{"encoder_norm": "rmsnorm", "encoder_fused_qkv": false, "encoder_parallel_block": false, "encoder_inner_norm": false, "encoder_pooling": "attention", "text_encoder_causal": false, "text_encoder_layers": 6, "text_encoder_head_dim": 16, "text_encoder_inner_norm": false, "residual_init": "none", "eps": 1e-08, "one_sided": false, "adamw_lr_other_params": 0.00086, "lr_schedule": "cosine"}
Rows from block 5 of the image encoder of a small contrastive image-text model, named by matrix and row number. Rows with one number belong to one neuron. Each number is 200 + 30 x the weight over its row's rms, rounded and kept within 0 to 999. All counts start at 0.
After each neuron's rows are labels from the 100 images, of 14976, where the neuron reaches its highest value: "patch colour" is the nearest of a few named colours to the mean colour under the peak. Only what is clearly more common there than usual is listed. The data: photos with spoken descriptions (Open Images, Localized Narratives).
# fc1: MLP up (encoder.blocks.5.mlp.fc1.weight, 960x160), inputs 0-79
# fc2: MLP down (encoder.blocks.5.mlp.fc2.weight, 160x960, transposed), outputs 0-79

fc1.715,195,210,221,183,142,233,249,190,218,218,164,256,198,211,205,126,211,184,216,228,203,226,180,206,206,248,239,240,189,260,194,173,170,178,174,190,135,195,225,158,213,207,174,180,150,171,180,221,263,235,205,224,184,230,214,182,205,180,192,128,216,172,214,178,158,237,223,243,196,199,214,208,167,210,130,196,174,148,185,230
fc2.715,203,197,281,190,108,193,202,207,213,166,205,277,135,249,185,253,166,206,207,213,166,196,215,207,195,230,198,206,179,200,194,165,250,216,224,193,155,244,183,227,183,177,183,203,204,205,181,168,154,186,159,231,211,226,177,188,217,205,127,210,190,181,228,204,198,221,174,220,180,209,230,237,222,205,170,214,230,214,188,206
patch colour: brown

fc1.495,164,192,179,204,172,176,197,239,153,164,199,190,213,184,191,148,271,221,269,192,149,237,237,227,210,260,206,205,186,220,181,175,168,213,223,171,167,228,180,220,173,165,201,216,191,232,178,192,218,247,231,153,175,190,203,153,213,212,224,192,243,173,206,240,202,237,153,223,207,212,218,233,209,196,208,204,247,265,210,243
fc2.495,253,194,183,149,205,190,191,181,171,258,162,158,259,262,232,231,181,189,171,210,194,165,160,245,187,163,198,228,217,219,199,207,192,194,205,247,218,170,220,151,176,177,243,223,166,227,243,177,158,215,160,206,210,212,154,201,251,191,230,229,171,195,258,186,233,156,247,220,204,207,153,181,204,224,232,196,171,189,202,201
patch colour: grey

fc1.99,159,185,206,200,162,200,134,213,210,213,261,203,215,184,167,219,191,225,195,285,183,208,228,186,183,218,204,214,209,207,198,194,182,229,220,151,192,204,191,155,185,210,148,226,227,235,204,191,196,163,146,164,196,214,164,193,158,157,232,239,205,233,219,219,239,226,207,254,239,207,162,224,273,214,229,239,203,218,181,191
fc2.99,172,217,258,199,182,187,234,167,237,228,155,181,246,191,225,177,219,218,218,224,189,178,202,174,152,238,209,233,223,205,202,161,221,191,146,228,124,157,224,222,243,118,226,142,162,233,281,225,201,207,162,194,242,199,216,195,164,215,209,151,197,173,141,207,213,186,215,254,191,205,215,174,207,218,203,172,224,171,180,212
patch colour: grey; pink

fc1.591,195,145,184,236,141,237,241,209,193,173,202,279,176,144,229,153,174,251,207,192,247,204,219,211,172,174,209,216,188,206,198,186,190,151,146,201,205,152,232,222,211,197,216,183,187,173,192,205,208,202,191,196,182,188,229,217,230,137,223,219,259,162,199,252,197,192,199,200,185,197,242,208,176,264,238,187,169,217,218,221
fc2.591,166,219,185,203,225,183,224,185,210,224,246,217,217,161,175,128,224,198,210,185,151,233,198,206,209,208,212,140,213,199,189,149,214,221,235,193,190,242,216,220,173,210,176,194,215,188,176,243,151,188,199,219,137,165,260,217,185,236,188,227,206,251,254,197,206,200,259,247,157,241,163,186,260,212,230,202,223,222,165,152
patch colour: white

fc1.188,225,214,218,161,211,197,178,202,199,174,149,180,245,219,307,187,214,186,170,217,250,258,239,186,224,173,184,199,190,146,204,165,182,192,251,187,263,233,173,209,209,205,219,201,224,176,149,164,158,159,165,233,194,184,221,140,181,156,213,191,151,221,234,232,230,190,141,219,185,184,214,242,222,192,172,194,203,236,215,253
fc2.188,219,186,178,227,176,231,162,164,176,247,209,250,210,174,182,219,174,197,193,193,104,186,196,211,204,233,226,214,228,169,170,227,237,270,260,232,207,188,184,165,207,215,205,201,207,190,162,196,154,225,197,199,138,225,182,210,219,198,147,202,158,172,175,154,191,210,242,188,244,199,196,193,160,182,213,193,177,227,210,245
patch colour: black

fc1.522,178,261,215,243,214,185,247,216,209,238,253,195,241,228,224,214,272,228,277,267,170,230,211,211,196,127,203,213,278,168,221,222,197,185,197,200,195,217,237,172,230,136,232,201,214,181,225,229,200,147,195,147,194,171,211,218,164,229,233,237,176,189,197,257,173,205,223,208,192,173,144,234,160,171,240,228,249,194,226,212
fc2.522,252,182,162,241,204,182,225,261,176,138,223,199,151,184,173,189,205,233,211,189,161,227,221,223,207,183,184,188,130,172,160,241,171,210,159,175,205,197,182,183,150,235,204,235,187,244,218,231,221,201,183,212,151,215,207,244,245,179,221,228,187,168,220,180,237,191,210,219,196,209,185,153,213,141,211,187,166,185,211,192
patch colour: pink

fc1.664,189,166,161,221,175,174,217,191,222,208,175,201,230,217,173,194,255,227,163,183,250,167,243,199,227,262,205,219,247,180,168,180,160,208,209,129,275,174,175,239,219,218,182,207,170,209,219,200,182,225,168,176,175,202,236,206,219,217,235,193,201,210,238,180,233,189,199,249,211,156,206,197,240,269,157,249,173,182,259,128
fc2.664,183,191,200,215,161,183,257,193,203,177,218,201,224,187,191,203,206,193,147,233,136,212,191,170,163,168,176,182,236,250,176,194,216,191,214,175,218,214,201,208,247,217,202,197,247,164,227,223,243,156,222,170,231,210,205,242,149,258,188,250,194,172,153,166,148,162,135,168,230,209,226,180,209,184,188,223,186,193,181,221
patch colour: cyan

fc1.707,203,248,188,225,214,195,200,203,222,234,238,108,219,212,220,284,243,184,235,210,198,197,212,229,170,274,199,162,202,245,225,208,177,221,199,212,194,187,180,234,178,162,228,203,203,167,167,244,212,214,189,205,188,199,218,191,174,217,192,189,197,241,201,182,202,220,178,226,199,193,213,182,225,199,177,206,205,186,176,161
fc2.707,204,226,153,200,167,171,254,162,185,197,189,238,151,151,210,203,210,200,156,222,164,202,200,234,188,242,236,189,148,217,222,254,180,237,258,167,203,173,212,221,199,172,238,209,144,206,229,193,209,208,187,189,186,161,203,151,215,232,163,212,232,183,150,254,188,234,183,195,274,197,231,237,210,151,219,208,233,162,188,223
patch colour: grey; pink

fc1.249,218,161,214,135,191,227,188,200,247,163,177,194,208,156,146,230,219,171,155,224,206,199,197,197,197,145,164,191,265,175,200,142,249,221,191,179,219,175,220,170,246,239,197,176,215,193,226,189,229,253,222,166,186,179,217,193,186,180,171,200,227,169,182,201,254,174,194,204,201,218,179,167,160,226,212,202,119,251,180,221
fc2.249,177,190,228,295,200,279,135,237,225,279,206,180,208,249,175,194,230,166,211,207,234,182,220,221,159,207,203,211,195,143,204,226,212,155,152,186,222,240,181,181,167,205,175,196,198,241,233,201,217,164,234,176,171,181,177,191,164,170,222,188,225,172,217,225,199,239,184,247,204,214,165,164,161,164,155,208,199,248,211,183
patch colour: cyan

fc1.733,127,182,149,212,172,198,196,218,180,216,210,186,233,210,180,154,191,226,207,211,267,207,186,205,173,222,206,192,229,202,215,148,145,188,220,178,129,206,218,178,217,217,167,155,159,183,178,207,211,192,211,228,236,217,194,182,179,246,190,172,195,191,205,231,191,186,210,279,178,210,215,136,194,214,165,221,171,235,211,243
fc2.733,191,224,179,198,232,204,186,153,187,190,190,227,210,244,266,169,234,246,241,147,229,197,274,224,180,194,233,223,231,236,249,189,213,189,203,198,209,188,190,200,153,240,195,204,207,142,215,249,254,196,206,212,193,256,175,221,208,213,219,213,190,223,161,212,233,215,202,215,186,261,228,178,164,181,194,205,207,197,157,233
patch colour: blue

fc1.740,191,227,185,172,154,223,223,220,223,201,178,251,212,237,183,227,161,209,196,223,209,154,174,155,188,256,223,201,208,244,204,207,247,223,165,165,148,220,227,219,186,184,172,166,132,204,212,176,196,203,252,198,242,143,235,230,285,216,185,200,211,169,179,252,206,221,243,233,198,151,183,168,225,183,174,152,176,218,156,183
fc2.740,150,142,167,193,157,165,179,184,236,195,230,216,219,236,219,197,202,215,172,201,181,220,197,156,135,168,197,228,190,199,270,205,239,171,168,208,198,240,208,191,176,167,157,177,187,170,243,186,190,219,130,166,248,183,220,187,170,207,175,201,243,258,151,183,248,210,174,174,211,191,210,211,191,142,210,245,218,176,203,208
patch colour: cyan

fc1.671,183,196,183,240,174,193,211,238,211,218,185,223,213,221,177,182,206,176,159,167,261,164,202,174,232,213,197,176,247,202,185,152,148,224,238,164,163,196,186,222,198,173,203,224,210,269,192,211,156,205,197,188,200,193,209,256,217,163,190,241,217,183,178,223,184,225,215,255,173,214,175,214,246,204,178,191,206,217,209,195
fc2.671,192,216,204,200,124,202,221,188,186,185,174,244,201,192,187,192,228,209,188,206,239,200,200,228,157,212,149,184,201,175,169,209,212,221,193,200,223,245,244,234,161,163,223,222,130,167,196,190,141,238,156,195,212,223,168,255,236,260,228,210,204,209,206,202,195,205,132,195,178,191,218,202,156,225,195,206,247,186,248,256
patch colour: white; pink

fc1.257,291,196,137,217,192,210,195,216,196,183,224,242,201,195,176,219,137,215,194,178,228,184,169,206,167,196,150,190,185,198,217,176,171,205,226,162,210,147,236,171,206,216,189,162,214,218,180,166,179,226,226,167,215,183,207,218,249,200,188,190,183,161,203,248,146,171,207,180,183,174,242,210,225,232,163,149,184,182,225,205
fc2.257,162,173,182,201,173,159,168,207,214,218,219,197,209,251,146,180,165,174,181,171,144,203,171,190,193,177,207,186,179,229,194,185,246,180,115,234,208,217,206,219,178,200,230,227,186,184,225,219,216,154,169,159,227,194,244,200,226,225,211,183,188,138,190,129,200,149,259,157,226,230,181,143,200,168,210,193,215,165,212,204
patch colour: cyan

fc1.258,232,187,185,160,195,219,201,252,165,163,231,229,170,215,172,145,226,186,210,210,179,205,161,167,169,231,206,168,175,161,159,200,229,201,180,123,195,170,207,200,225,269,229,234,221,173,197,180,150,224,299,201,184,178,243,180,196,208,164,154,191,152,251,181,181,155,252,219,151,195,181,165,191,194,221,223,217,149,175,258
fc2.258,188,189,171,206,176,183,136,173,207,202,190,207,224,204,228,216,193,199,198,160,194,187,185,220,165,168,125,210,159,200,138,187,219,170,188,232,219,228,194,210,161,118,207,237,191,200,154,204,275,156,147,240,231,219,235,234,222,166,215,196,224,178,161,192,220,237,195,221,252,224,199,172,238,206,192,218,177,226,148,146
patch colour: brown

fc1.670,168,212,204,127,162,194,262,198,214,206,188,204,236,197,222,225,146,161,176,232,240,234,227,216,157,204,150,200,159,248,235,183,245,134,231,195,212,175,201,244,212,223,203,218,213,243,199,226,145,214,194,170,198,176,232,188,193,261,192,190,195,157,174,219,225,225,183,173,245,159,209,203,238,166,195,182,183,235,188,172
fc2.670,173,214,191,237,207,247,218,215,165,174,209,224,199,216,171,218,205,201,236,135,150,233,230,190,199,238,200,194,183,185,256,256,252,180,155,228,196,227,236,252,159,188,200,90,171,200,261,214,207,242,141,221,172,209,200,196,221,156,229,170,190,216,187,193,161,201,189,168,169,219,209,231,214,158,188,234,218,141,168,215
patch colour: white

fc1.33,189,208,206,213,129,194,184,198,273,213,128,201,197,151,239,222,243,210,190,231,201,157,203,201,231,214,214,160,167,243,171,202,189,202,162,227,228,203,143,221,213,208,156,191,203,176,132,221,200,246,194,183,221,146,169,173,232,167,239,187,247,252,211,262,175,179,228,228,187,191,173,215,273,231,162,244,209,224,223,170
fc2.33,158,176,152,224,167,166,207,241,160,203,214,160,217,207,178,198,202,171,189,162,217,224,257,195,168,232,155,189,271,187,207,144,196,196,194,255,202,209,201,147,179,205,187,176,213,177,195,203,257,162,178,192,223,171,232,235,245,260,136,266,175,186,180,183,183,236,201,164,190,230,232,161,190,210,179,244,205,233,175,202
patch colour: purple

fc1.293,253,197,206,144,214,224,215,211,231,190,242,176,182,172,177,242,195,206,188,200,200,191,185,230,182,188,192,202,256,212,237,208,217,177,164,121,256,216,170,185,211,164,171,197,209,228,189,207,180,144,194,198,194,200,163,218,177,185,234,201,214,171,177,241,235,215,180,215,196,162,189,190,168,108,192,189,189,197,195,192
fc2.293,219,222,215,210,222,191,180,205,207,301,169,258,133,171,222,178,245,206,197,201,188,213,233,191,197,191,196,210,166,201,174,188,182,226,206,229,197,202,203,162,189,185,241,168,184,202,177,150,167,234,231,211,206,173,229,205,206,226,152,176,209,187,199,225,215,252,229,200,266,229,182,205,244,222,200,227,222,154,204,192
patch colour: blue

fc1.717,173,189,259,188,215,246,237,217,248,221,225,208,288,226,170,238,279,178,200,199,149,204,208,183,221,219,189,192,202,187,218,200,213,185,197,187,123,210,182,173,205,167,199,221,169,191,199,234,157,179,147,217,196,145,204,145,227,180,213,185,205,194,206,178,161,221,153,226,166,208,211,252,178,201,168,201,174,196,164,204
fc2.717,193,197,225,223,230,201,231,204,156,220,155,172,233,180,204,140,231,221,181,198,188,170,210,171,176,163,210,222,136,214,261,207,211,174,148,251,270,196,159,207,202,141,215,190,206,228,157,266,246,180,222,121,159,166,178,212,263,189,173,175,200,237,189,204,203,205,191,202,205,168,224,218,226,183,188,165,206,151,205,204
patch colour: pink

fc1.406,218,195,177,200,182,231,172,231,175,217,247,238,200,148,272,192,105,220,179,243,225,219,221,222,188,212,242,248,218,149,224,165,190,214,188,221,164,248,242,208,204,186,185,167,203,175,182,201,255,212,222,209,209,250,214,182,205,179,201,192,162,206,224,183,199,234,176,197,218,238,161,213,195,217,203,218,178,173,195,233
fc2.406,203,221,188,183,222,153,216,191,207,237,216,207,239,184,181,159,227,200,225,140,175,226,212,165,212,254,181,200,173,227,234,211,185,188,178,239,184,184,209,249,196,134,192,184,211,190,206,207,220,213,168,135,161,226,189,236,231,218,164,168,209,201,194,238,184,247,196,250,256,133,205,182,212,218,148,188,182,248,222,195
patch colour: black

fc1.497,211,138,206,233,139,203,217,189,192,219,227,264,157,180,176,182,226,196,231,272,163,187,194,195,228,236,184,197,204,198,239,216,228,231,201,211,205,252,207,211,171,167,195,214,182,144,195,126,206,192,216,151,203,202,221,188,183,225,263,214,207,237,196,218,196,225,189,309,180,192,180,176,203,181,153,213,214,231,252,201
fc2.497,148,125,166,169,174,237,184,185,176,198,219,200,214,229,229,173,211,209,196,204,228,192,182,178,169,227,195,184,216,231,147,210,193,182,239,210,194,157,238,202,184,176,170,179,246,249,218,242,224,162,145,218,172,223,207,222,197,192,178,251,203,158,202,256,223,164,183,180,192,238,222,195,237,119,223,218,185,183,176,200
patch colour: blue

fc1.29,205,238,198,183,224,203,219,211,204,201,192,201,175,223,217,172,175,250,217,187,183,170,229,181,197,173,255,191,162,221,200,182,215,183,228,142,181,224,211,197,210,256,203,171,188,216,183,209,188,202,187,214,136,210,209,180,158,144,191,220,190,157,199,188,217,242,213,216,143,175,214,202,189,236,184,239,225,212,203,178
fc2.29,148,203,204,239,151,202,186,181,189,217,217,246,253,177,190,199,204,209,154,252,236,150,162,242,204,214,201,200,211,172,191,207,222,201,211,236,167,174,183,182,195,159,248,186,190,197,148,151,215,230,176,205,229,153,158,201,190,252,228,228,192,147,195,253,205,185,212,153,241,273,222,175,175,142,157,243,187,185,175,181
patch colour: purple; blue

fc1.127,162,226,230,228,216,190,170,158,249,259,244,173,169,174,293,130,180,268,193,240,216,199,178,227,151,211,241,177,215,178,213,221,174,136,231,214,193,205,217,228,186,230,202,193,208,188,154,240,208,186,219,261,194,164,200,179,155,224,283,168,218,195,194,219,200,175,172,215,199,167,146,218,189,234,194,206,194,179,214,261
fc2.127,150,213,192,203,222,172,132,201,154,233,214,197,226,202,201,205,182,215,225,185,140,186,200,224,216,148,254,215,182,210,191,225,212,221,169,237,192,200,248,184,193,193,228,183,190,178,190,239,259,177,212,226,254,171,229,193,226,241,188,214,179,247,232,210,202,238,226,174,216,222,174,197,158,226,199,171,170,183,222,212
patch colour: grey

fc1.658,210,190,143,167,185,170,228,208,180,227,168,273,222,140,175,202,240,130,181,163,199,197,239,166,218,207,196,171,224,168,209,217,200,171,169,173,221,214,203,213,190,165,191,187,149,201,260,175,199,229,192,194,194,195,201,178,259,258,152,225,203,199,215,238,231,215,235,199,188,179,192,172,172,187,206,188,181,170,178,195
fc2.658,187,239,207,230,202,190,204,168,199,216,182,186,248,187,161,257,159,147,224,214,193,171,187,221,216,196,247,182,205,197,201,152,234,206,190,198,146,220,209,212,194,228,208,215,257,313,214,186,138,232,173,197,180,181,216,207,189,216,159,238,167,200,228,197,174,203,199,213,226,229,200,201,246,210,181,249,242,178,218,215
patch colour: cyan

fc1.3,219,185,185,160,191,193,209,169,213,203,222,228,172,225,202,189,217,176,187,227,196,206,216,186,197,235,225,184,242,151,209,196,200,192,222,184,217,175,180,206,254,117,207,202,156,184,156,175,202,188,184,229,208,197,267,217,181,213,157,198,219,218,246,213,181,140,197,196,221,186,176,228,213,176,198,206,155,182,226,169
fc2.3,223,182,176,226,226,153,214,199,253,237,167,178,180,213,178,167,190,250,288,223,174,197,191,207,193,203,198,155,189,210,209,218,165,172,165,138,234,226,216,170,200,254,148,214,204,194,186,190,203,127,177,169,248,192,186,114,244,183,205,205,207,231,176,167,219,230,201,162,175,211,210,217,231,203,198,128,192,198,213,236
patch colour: grey

fc1.636,172,206,175,207,206,200,235,196,220,204,226,169,203,240,192,224,207,191,211,162,189,204,178,191,187,177,199,211,156,195,172,204,199,110,235,165,280,207,164,224,179,220,217,220,201,152,176,236,211,219,172,214,235,187,142,183,235,194,215,210,201,205,193,213,227,235,148,174,155,159,239,215,196,262,141,223,194,207,174,152
fc2.636,229,212,180,160,171,217,189,230,185,227,180,193,156,172,238,175,208,222,235,142,252,196,209,172,214,220,168,181,193,233,225,230,194,226,165,176,194,240,212,220,200,239,143,157,202,210,173,170,200,230,189,201,264,228,199,164,216,277,187,167,183,196,225,187,277,159,206,190,142,198,211,187,187,198,161,234,167,213,218,193
patch colour: brown

fc1.66,176,208,175,174,172,206,233,241,181,244,158,176,189,122,132,203,221,180,154,178,205,190,236,236,202,213,213,206,188,196,173,173,206,162,290,175,232,221,228,189,202,180,177,205,213,170,146,174,231,187,179,239,180,196,179,173,188,208,147,224,208,169,177,213,207,254,178,224,171,165,210,265,193,191,168,142,160,236,227,183
fc2.66,176,181,167,144,178,248,271,159,228,264,192,194,214,201,206,194,198,161,220,197,192,238,215,167,221,198,222,240,261,195,174,233,238,165,181,160,218,162,173,250,202,138,188,171,242,193,259,151,218,199,202,186,206,218,211,191,232,194,203,172,164,201,204,184,237,194,151,199,156,249,190,182,207,215,239,193,196,170,142,175
patch colour: brown

fc1.40,200,174,150,231,219,185,226,226,181,203,171,245,178,170,205,236,173,180,207,197,206,198,236,190,246,251,219,193,199,149,255,234,185,202,206,172,191,222,203,214,275,201,167,153,219,244,143,172,235,176,206,206,190,218,168,199,176,228,242,216,201,166,222,213,199,208,152,211,175,181,157,167,276,188,149,157,262,186,200,152
fc2.40,161,216,171,202,240,219,211,223,204,185,196,195,212,180,148,213,245,180,214,137,143,175,131,135,231,215,204,168,235,229,169,196,170,207,229,140,176,172,242,202,201,212,176,197,223,248,205,137,136,191,188,162,197,170,185,154,181,214,227,207,227,165,187,232,242,198,233,178,145,184,212,227,225,171,192,223,203,236,233,186
patch colour: blue

fc1.631,219,169,180,193,224,213,165,200,239,210,149,232,240,214,173,203,221,228,181,228,142,170,205,171,184,208,223,178,184,220,169,204,204,203,240,161,178,236,150,242,228,145,141,214,184,114,208,188,239,212,212,241,195,151,222,229,197,183,203,160,234,218,237,205,177,230,200,259,249,204,183,199,201,196,202,235,179,214,200,156
fc2.631,204,206,212,176,173,235,231,197,248,237,184,143,219,234,208,175,243,195,237,219,195,194,195,171,149,181,210,236,244,206,271,147,261,182,203,188,134,203,203,242,217,138,148,268,190,210,176,228,182,180,197,194,201,182,245,210,187,227,199,242,165,181,175,238,163,171,153,211,206,175,184,254,181,225,197,227,182,211,173,185
patch colour: blue

fc1.403,105,168,179,217,238,227,224,196,203,190,173,199,191,185,132,190,254,222,167,207,199,194,236,148,166,226,186,216,174,203,201,171,214,226,216,207,250,213,173,207,208,197,198,184,193,224,216,191,221,179,196,240,185,218,281,224,213,166,187,236,152,202,213,218,225,230,208,194,205,222,206,189,261,195,151,215,206,227,202,194
fc2.403,240,187,167,181,169,197,213,188,183,188,238,164,201,193,165,160,231,195,167,120,181,209,182,200,187,172,198,200,169,227,205,163,199,241,140,182,140,189,216,214,176,161,243,115,167,189,246,184,183,158,184,203,165,216,212,210,239,201,152,176,222,238,218,170,183,255,175,160,167,201,220,245,173,217,166,253,192,112,190,181
patch colour: white

fc1.30,150,230,230,214,246,210,157,204,207,218,162,191,185,175,128,202,175,223,261,237,220,186,185,233,166,219,212,186,177,202,161,184,183,189,193,175,250,173,187,158,220,139,126,232,226,217,172,152,230,150,218,170,222,212,209,235,190,194,178,182,255,210,162,165,210,189,237,227,186,158,210,250,228,174,121,204,226,130,201,216
fc2.30,224,175,165,147,223,198,196,203,262,182,208,240,221,229,224,186,213,211,173,234,203,225,227,208,185,221,222,216,197,202,146,263,182,183,249,184,223,221,165,138,200,133,167,239,233,143,241,189,202,207,210,244,194,251,219,185,202,182,197,202,237,230,208,236,156,201,220,161,217,160,207,208,223,154,199,230,240,263,217,156
patch colour: brown

fc1.544,222,210,199,216,251,169,187,195,218,186,181,155,234,250,213,188,211,212,231,227,144,142,228,157,186,200,226,194,172,230,217,168,143,184,182,222,314,217,226,188,215,138,200,192,170,163,211,184,152,173,245,199,182,196,199,194,242,186,206,264,205,225,181,203,146,198,172,251,242,178,159,188,137,195,229,227,225,206,203,217
fc2.544,186,161,178,150,192,197,162,199,219,183,192,212,162,230,205,183,252,180,218,176,239,221,186,160,197,220,226,219,171,184,152,246,234,201,212,176,152,224,129,192,184,259,203,221,204,232,161,253,215,249,231,201,186,233,221,243,212,160,163,222,231,175,192,191,252,176,179,220,171,176,148,225,133,211,161,224,170,253,213,203
patch colour: pink

fc1.692,176,159,264,189,222,210,175,187,159,151,187,167,192,233,193,166,163,187,195,231,184,183,216,239,212,219,222,246,187,221,139,211,202,202,230,214,222,218,242,234,173,220,163,180,196,256,158,184,173,184,174,160,231,201,203,222,206,200,196,152,202,166,215,163,205,257,185,210,236,178,134,190,174,208,179,171,161,224,228,208
fc2.692,258,225,182,150,207,182,214,214,215,176,180,185,179,216,175,244,205,159,206,182,220,196,153,186,125,217,193,141,183,210,225,198,212,167,166,247,206,195,220,204,209,157,260,186,213,191,219,205,245,215,183,248,183,248,172,216,177,250,218,236,148,175,204,217,214,214,199,230,174,188,227,257,169,151,237,184,225,187,223,192
patch colour: pink

fc1.420,163,210,188,182,170,216,173,156,127,237,209,225,196,189,154,230,221,187,259,219,177,195,244,248,182,177,242,199,201,219,218,260,189,173,229,189,200,205,146,201,225,258,211,180,196,140,172,243,243,260,204,183,235,242,167,168,216,179,227,167,257,229,180,172,169,205,236,278,224,210,200,148,196,182,178,200,162,210,159,145
fc2.420,203,172,210,217,198,241,167,198,188,180,222,182,185,182,188,173,218,204,233,206,155,188,150,184,183,142,215,147,176,154,172,213,174,210,184,162,128,224,192,195,181,138,243,193,149,196,185,217,176,189,140,198,196,213,185,185,171,222,139,156,161,178,208,183,190,165,238,150,168,198,198,269,192,209,215,184,198,281,219,151
patch colour: pink

fc1.480,224,163,168,168,153,144,143,159,194,232,198,209,222,193,147,156,222,188,168,236,201,169,204,291,185,212,180,175,185,128,215,226,229,205,183,200,208,149,191,179,191,179,179,151,187,220,216,219,159,234,258,227,156,173,258,171,216,193,219,230,160,217,231,249,190,210,212,179,188,186,198,187,206,191,222,223,210,121,172,139
fc2.480,260,219,180,138,183,223,185,160,197,209,219,234,141,236,216,219,173,176,203,196,172,204,213,230,222,225,236,167,238,244,174,215,185,160,203,185,194,175,207,204,170,171,189,238,219,178,219,143,196,144,240,164,273,245,233,251,195,150,213,166,186,188,188,160,223,156,193,220,238,227,221,192,150,263,182,187,159,229,248,157
patch colour: grey

fc1.738,183,209,209,216,236,236,247,194,190,176,217,210,223,212,158,179,207,191,224,185,202,264,240,178,217,192,224,125,194,208,219,195,221,196,207,203,174,221,224,192,197,213,205,194,199,178,202,217,200,145,214,184,231,215,161,255,224,174,207,197,201,195,230,207,215,183,183,213,186,224,214,190,164,225,245,276,227,212,174,193
fc2.738,252,189,253,201,225,224,194,221,212,148,181,184,213,170,249,175,227,265,194,197,224,218,223,169,216,211,174,185,212,153,154,207,173,208,249,231,207,202,221,145,185,207,214,188,214,200,126,166,233,192,134,207,207,235,239,206,237,183,175,238,146,170,274,184,239,205,237,115,189,198,192,182,217,161,190,176,216,192,202,203
patch colour: brown

fc1.381,270,188,220,171,217,214,265,211,200,195,206,284,180,238,214,228,243,239,211,241,177,205,207,222,170,179,230,166,157,204,243,186,216,186,219,191,198,176,250,201,158,204,212,198,158,164,156,195,195,235,202,186,182,199,205,202,148,190,167,186,226,183,140,174,205,238,193,232,181,201,211,194,220,190,217,211,191,143,176,170
fc2.381,161,198,189,255,227,208,240,173,187,264,193,175,237,195,209,222,231,229,208,203,181,180,180,230,175,127,214,229,192,153,236,232,226,186,205,219,205,201,219,217,205,158,199,232,218,197,221,207,214,117,209,193,186,203,194,187,224,206,225,185,178,195,207,153,190,134,181,254,167,198,138,204,153,214,182,222,196,155,127,167
patch colour: grey

fc1.601,186,179,219,190,146,222,219,261,193,177,198,222,197,208,195,231,193,245,210,208,172,176,215,221,158,215,154,237,180,176,219,152,204,172,213,169,220,194,198,162,164,171,154,190,198,202,127,205,264,191,180,212,213,202,185,196,226,244,166,179,171,184,208,272,182,197,235,205,220,201,207,242,198,162,145,203,187,243,159,205
fc2.601,176,224,215,199,251,211,192,144,239,182,209,182,216,216,174,179,214,254,137,194,209,229,148,198,181,223,186,204,186,174,171,173,198,213,172,224,190,204,238,211,242,203,198,221,172,219,252,274,183,204,177,216,198,153,244,214,196,205,193,239,159,215,186,186,198,239,250,270,260,226,172,205,249,169,240,251,209,169,191,229
patch colour: white; pink

fc1.680,208,193,191,187,243,242,230,223,261,180,212,223,214,199,185,176,178,231,226,241,233,228,226,201,200,198,189,239,208,191,208,215,176,191,187,281,180,206,220,198,189,179,202,252,197,152,153,223,179,149,161,159,184,148,194,116,187,203,237,234,148,199,202,170,234,197,262,182,219,181,136,132,197,220,228,156,234,174,196,160
fc2.680,152,231,203,256,189,133,219,185,283,216,183,178,217,185,200,245,221,203,166,191,196,203,204,181,233,163,185,262,238,225,213,235,190,197,169,265,228,198,154,197,180,211,164,199,185,174,167,198,228,246,223,233,198,182,240,202,223,187,179,186,229,216,171,210,241,202,229,209,164,198,150,195,232,132,211,199,198,209,252,221
patch colour: brown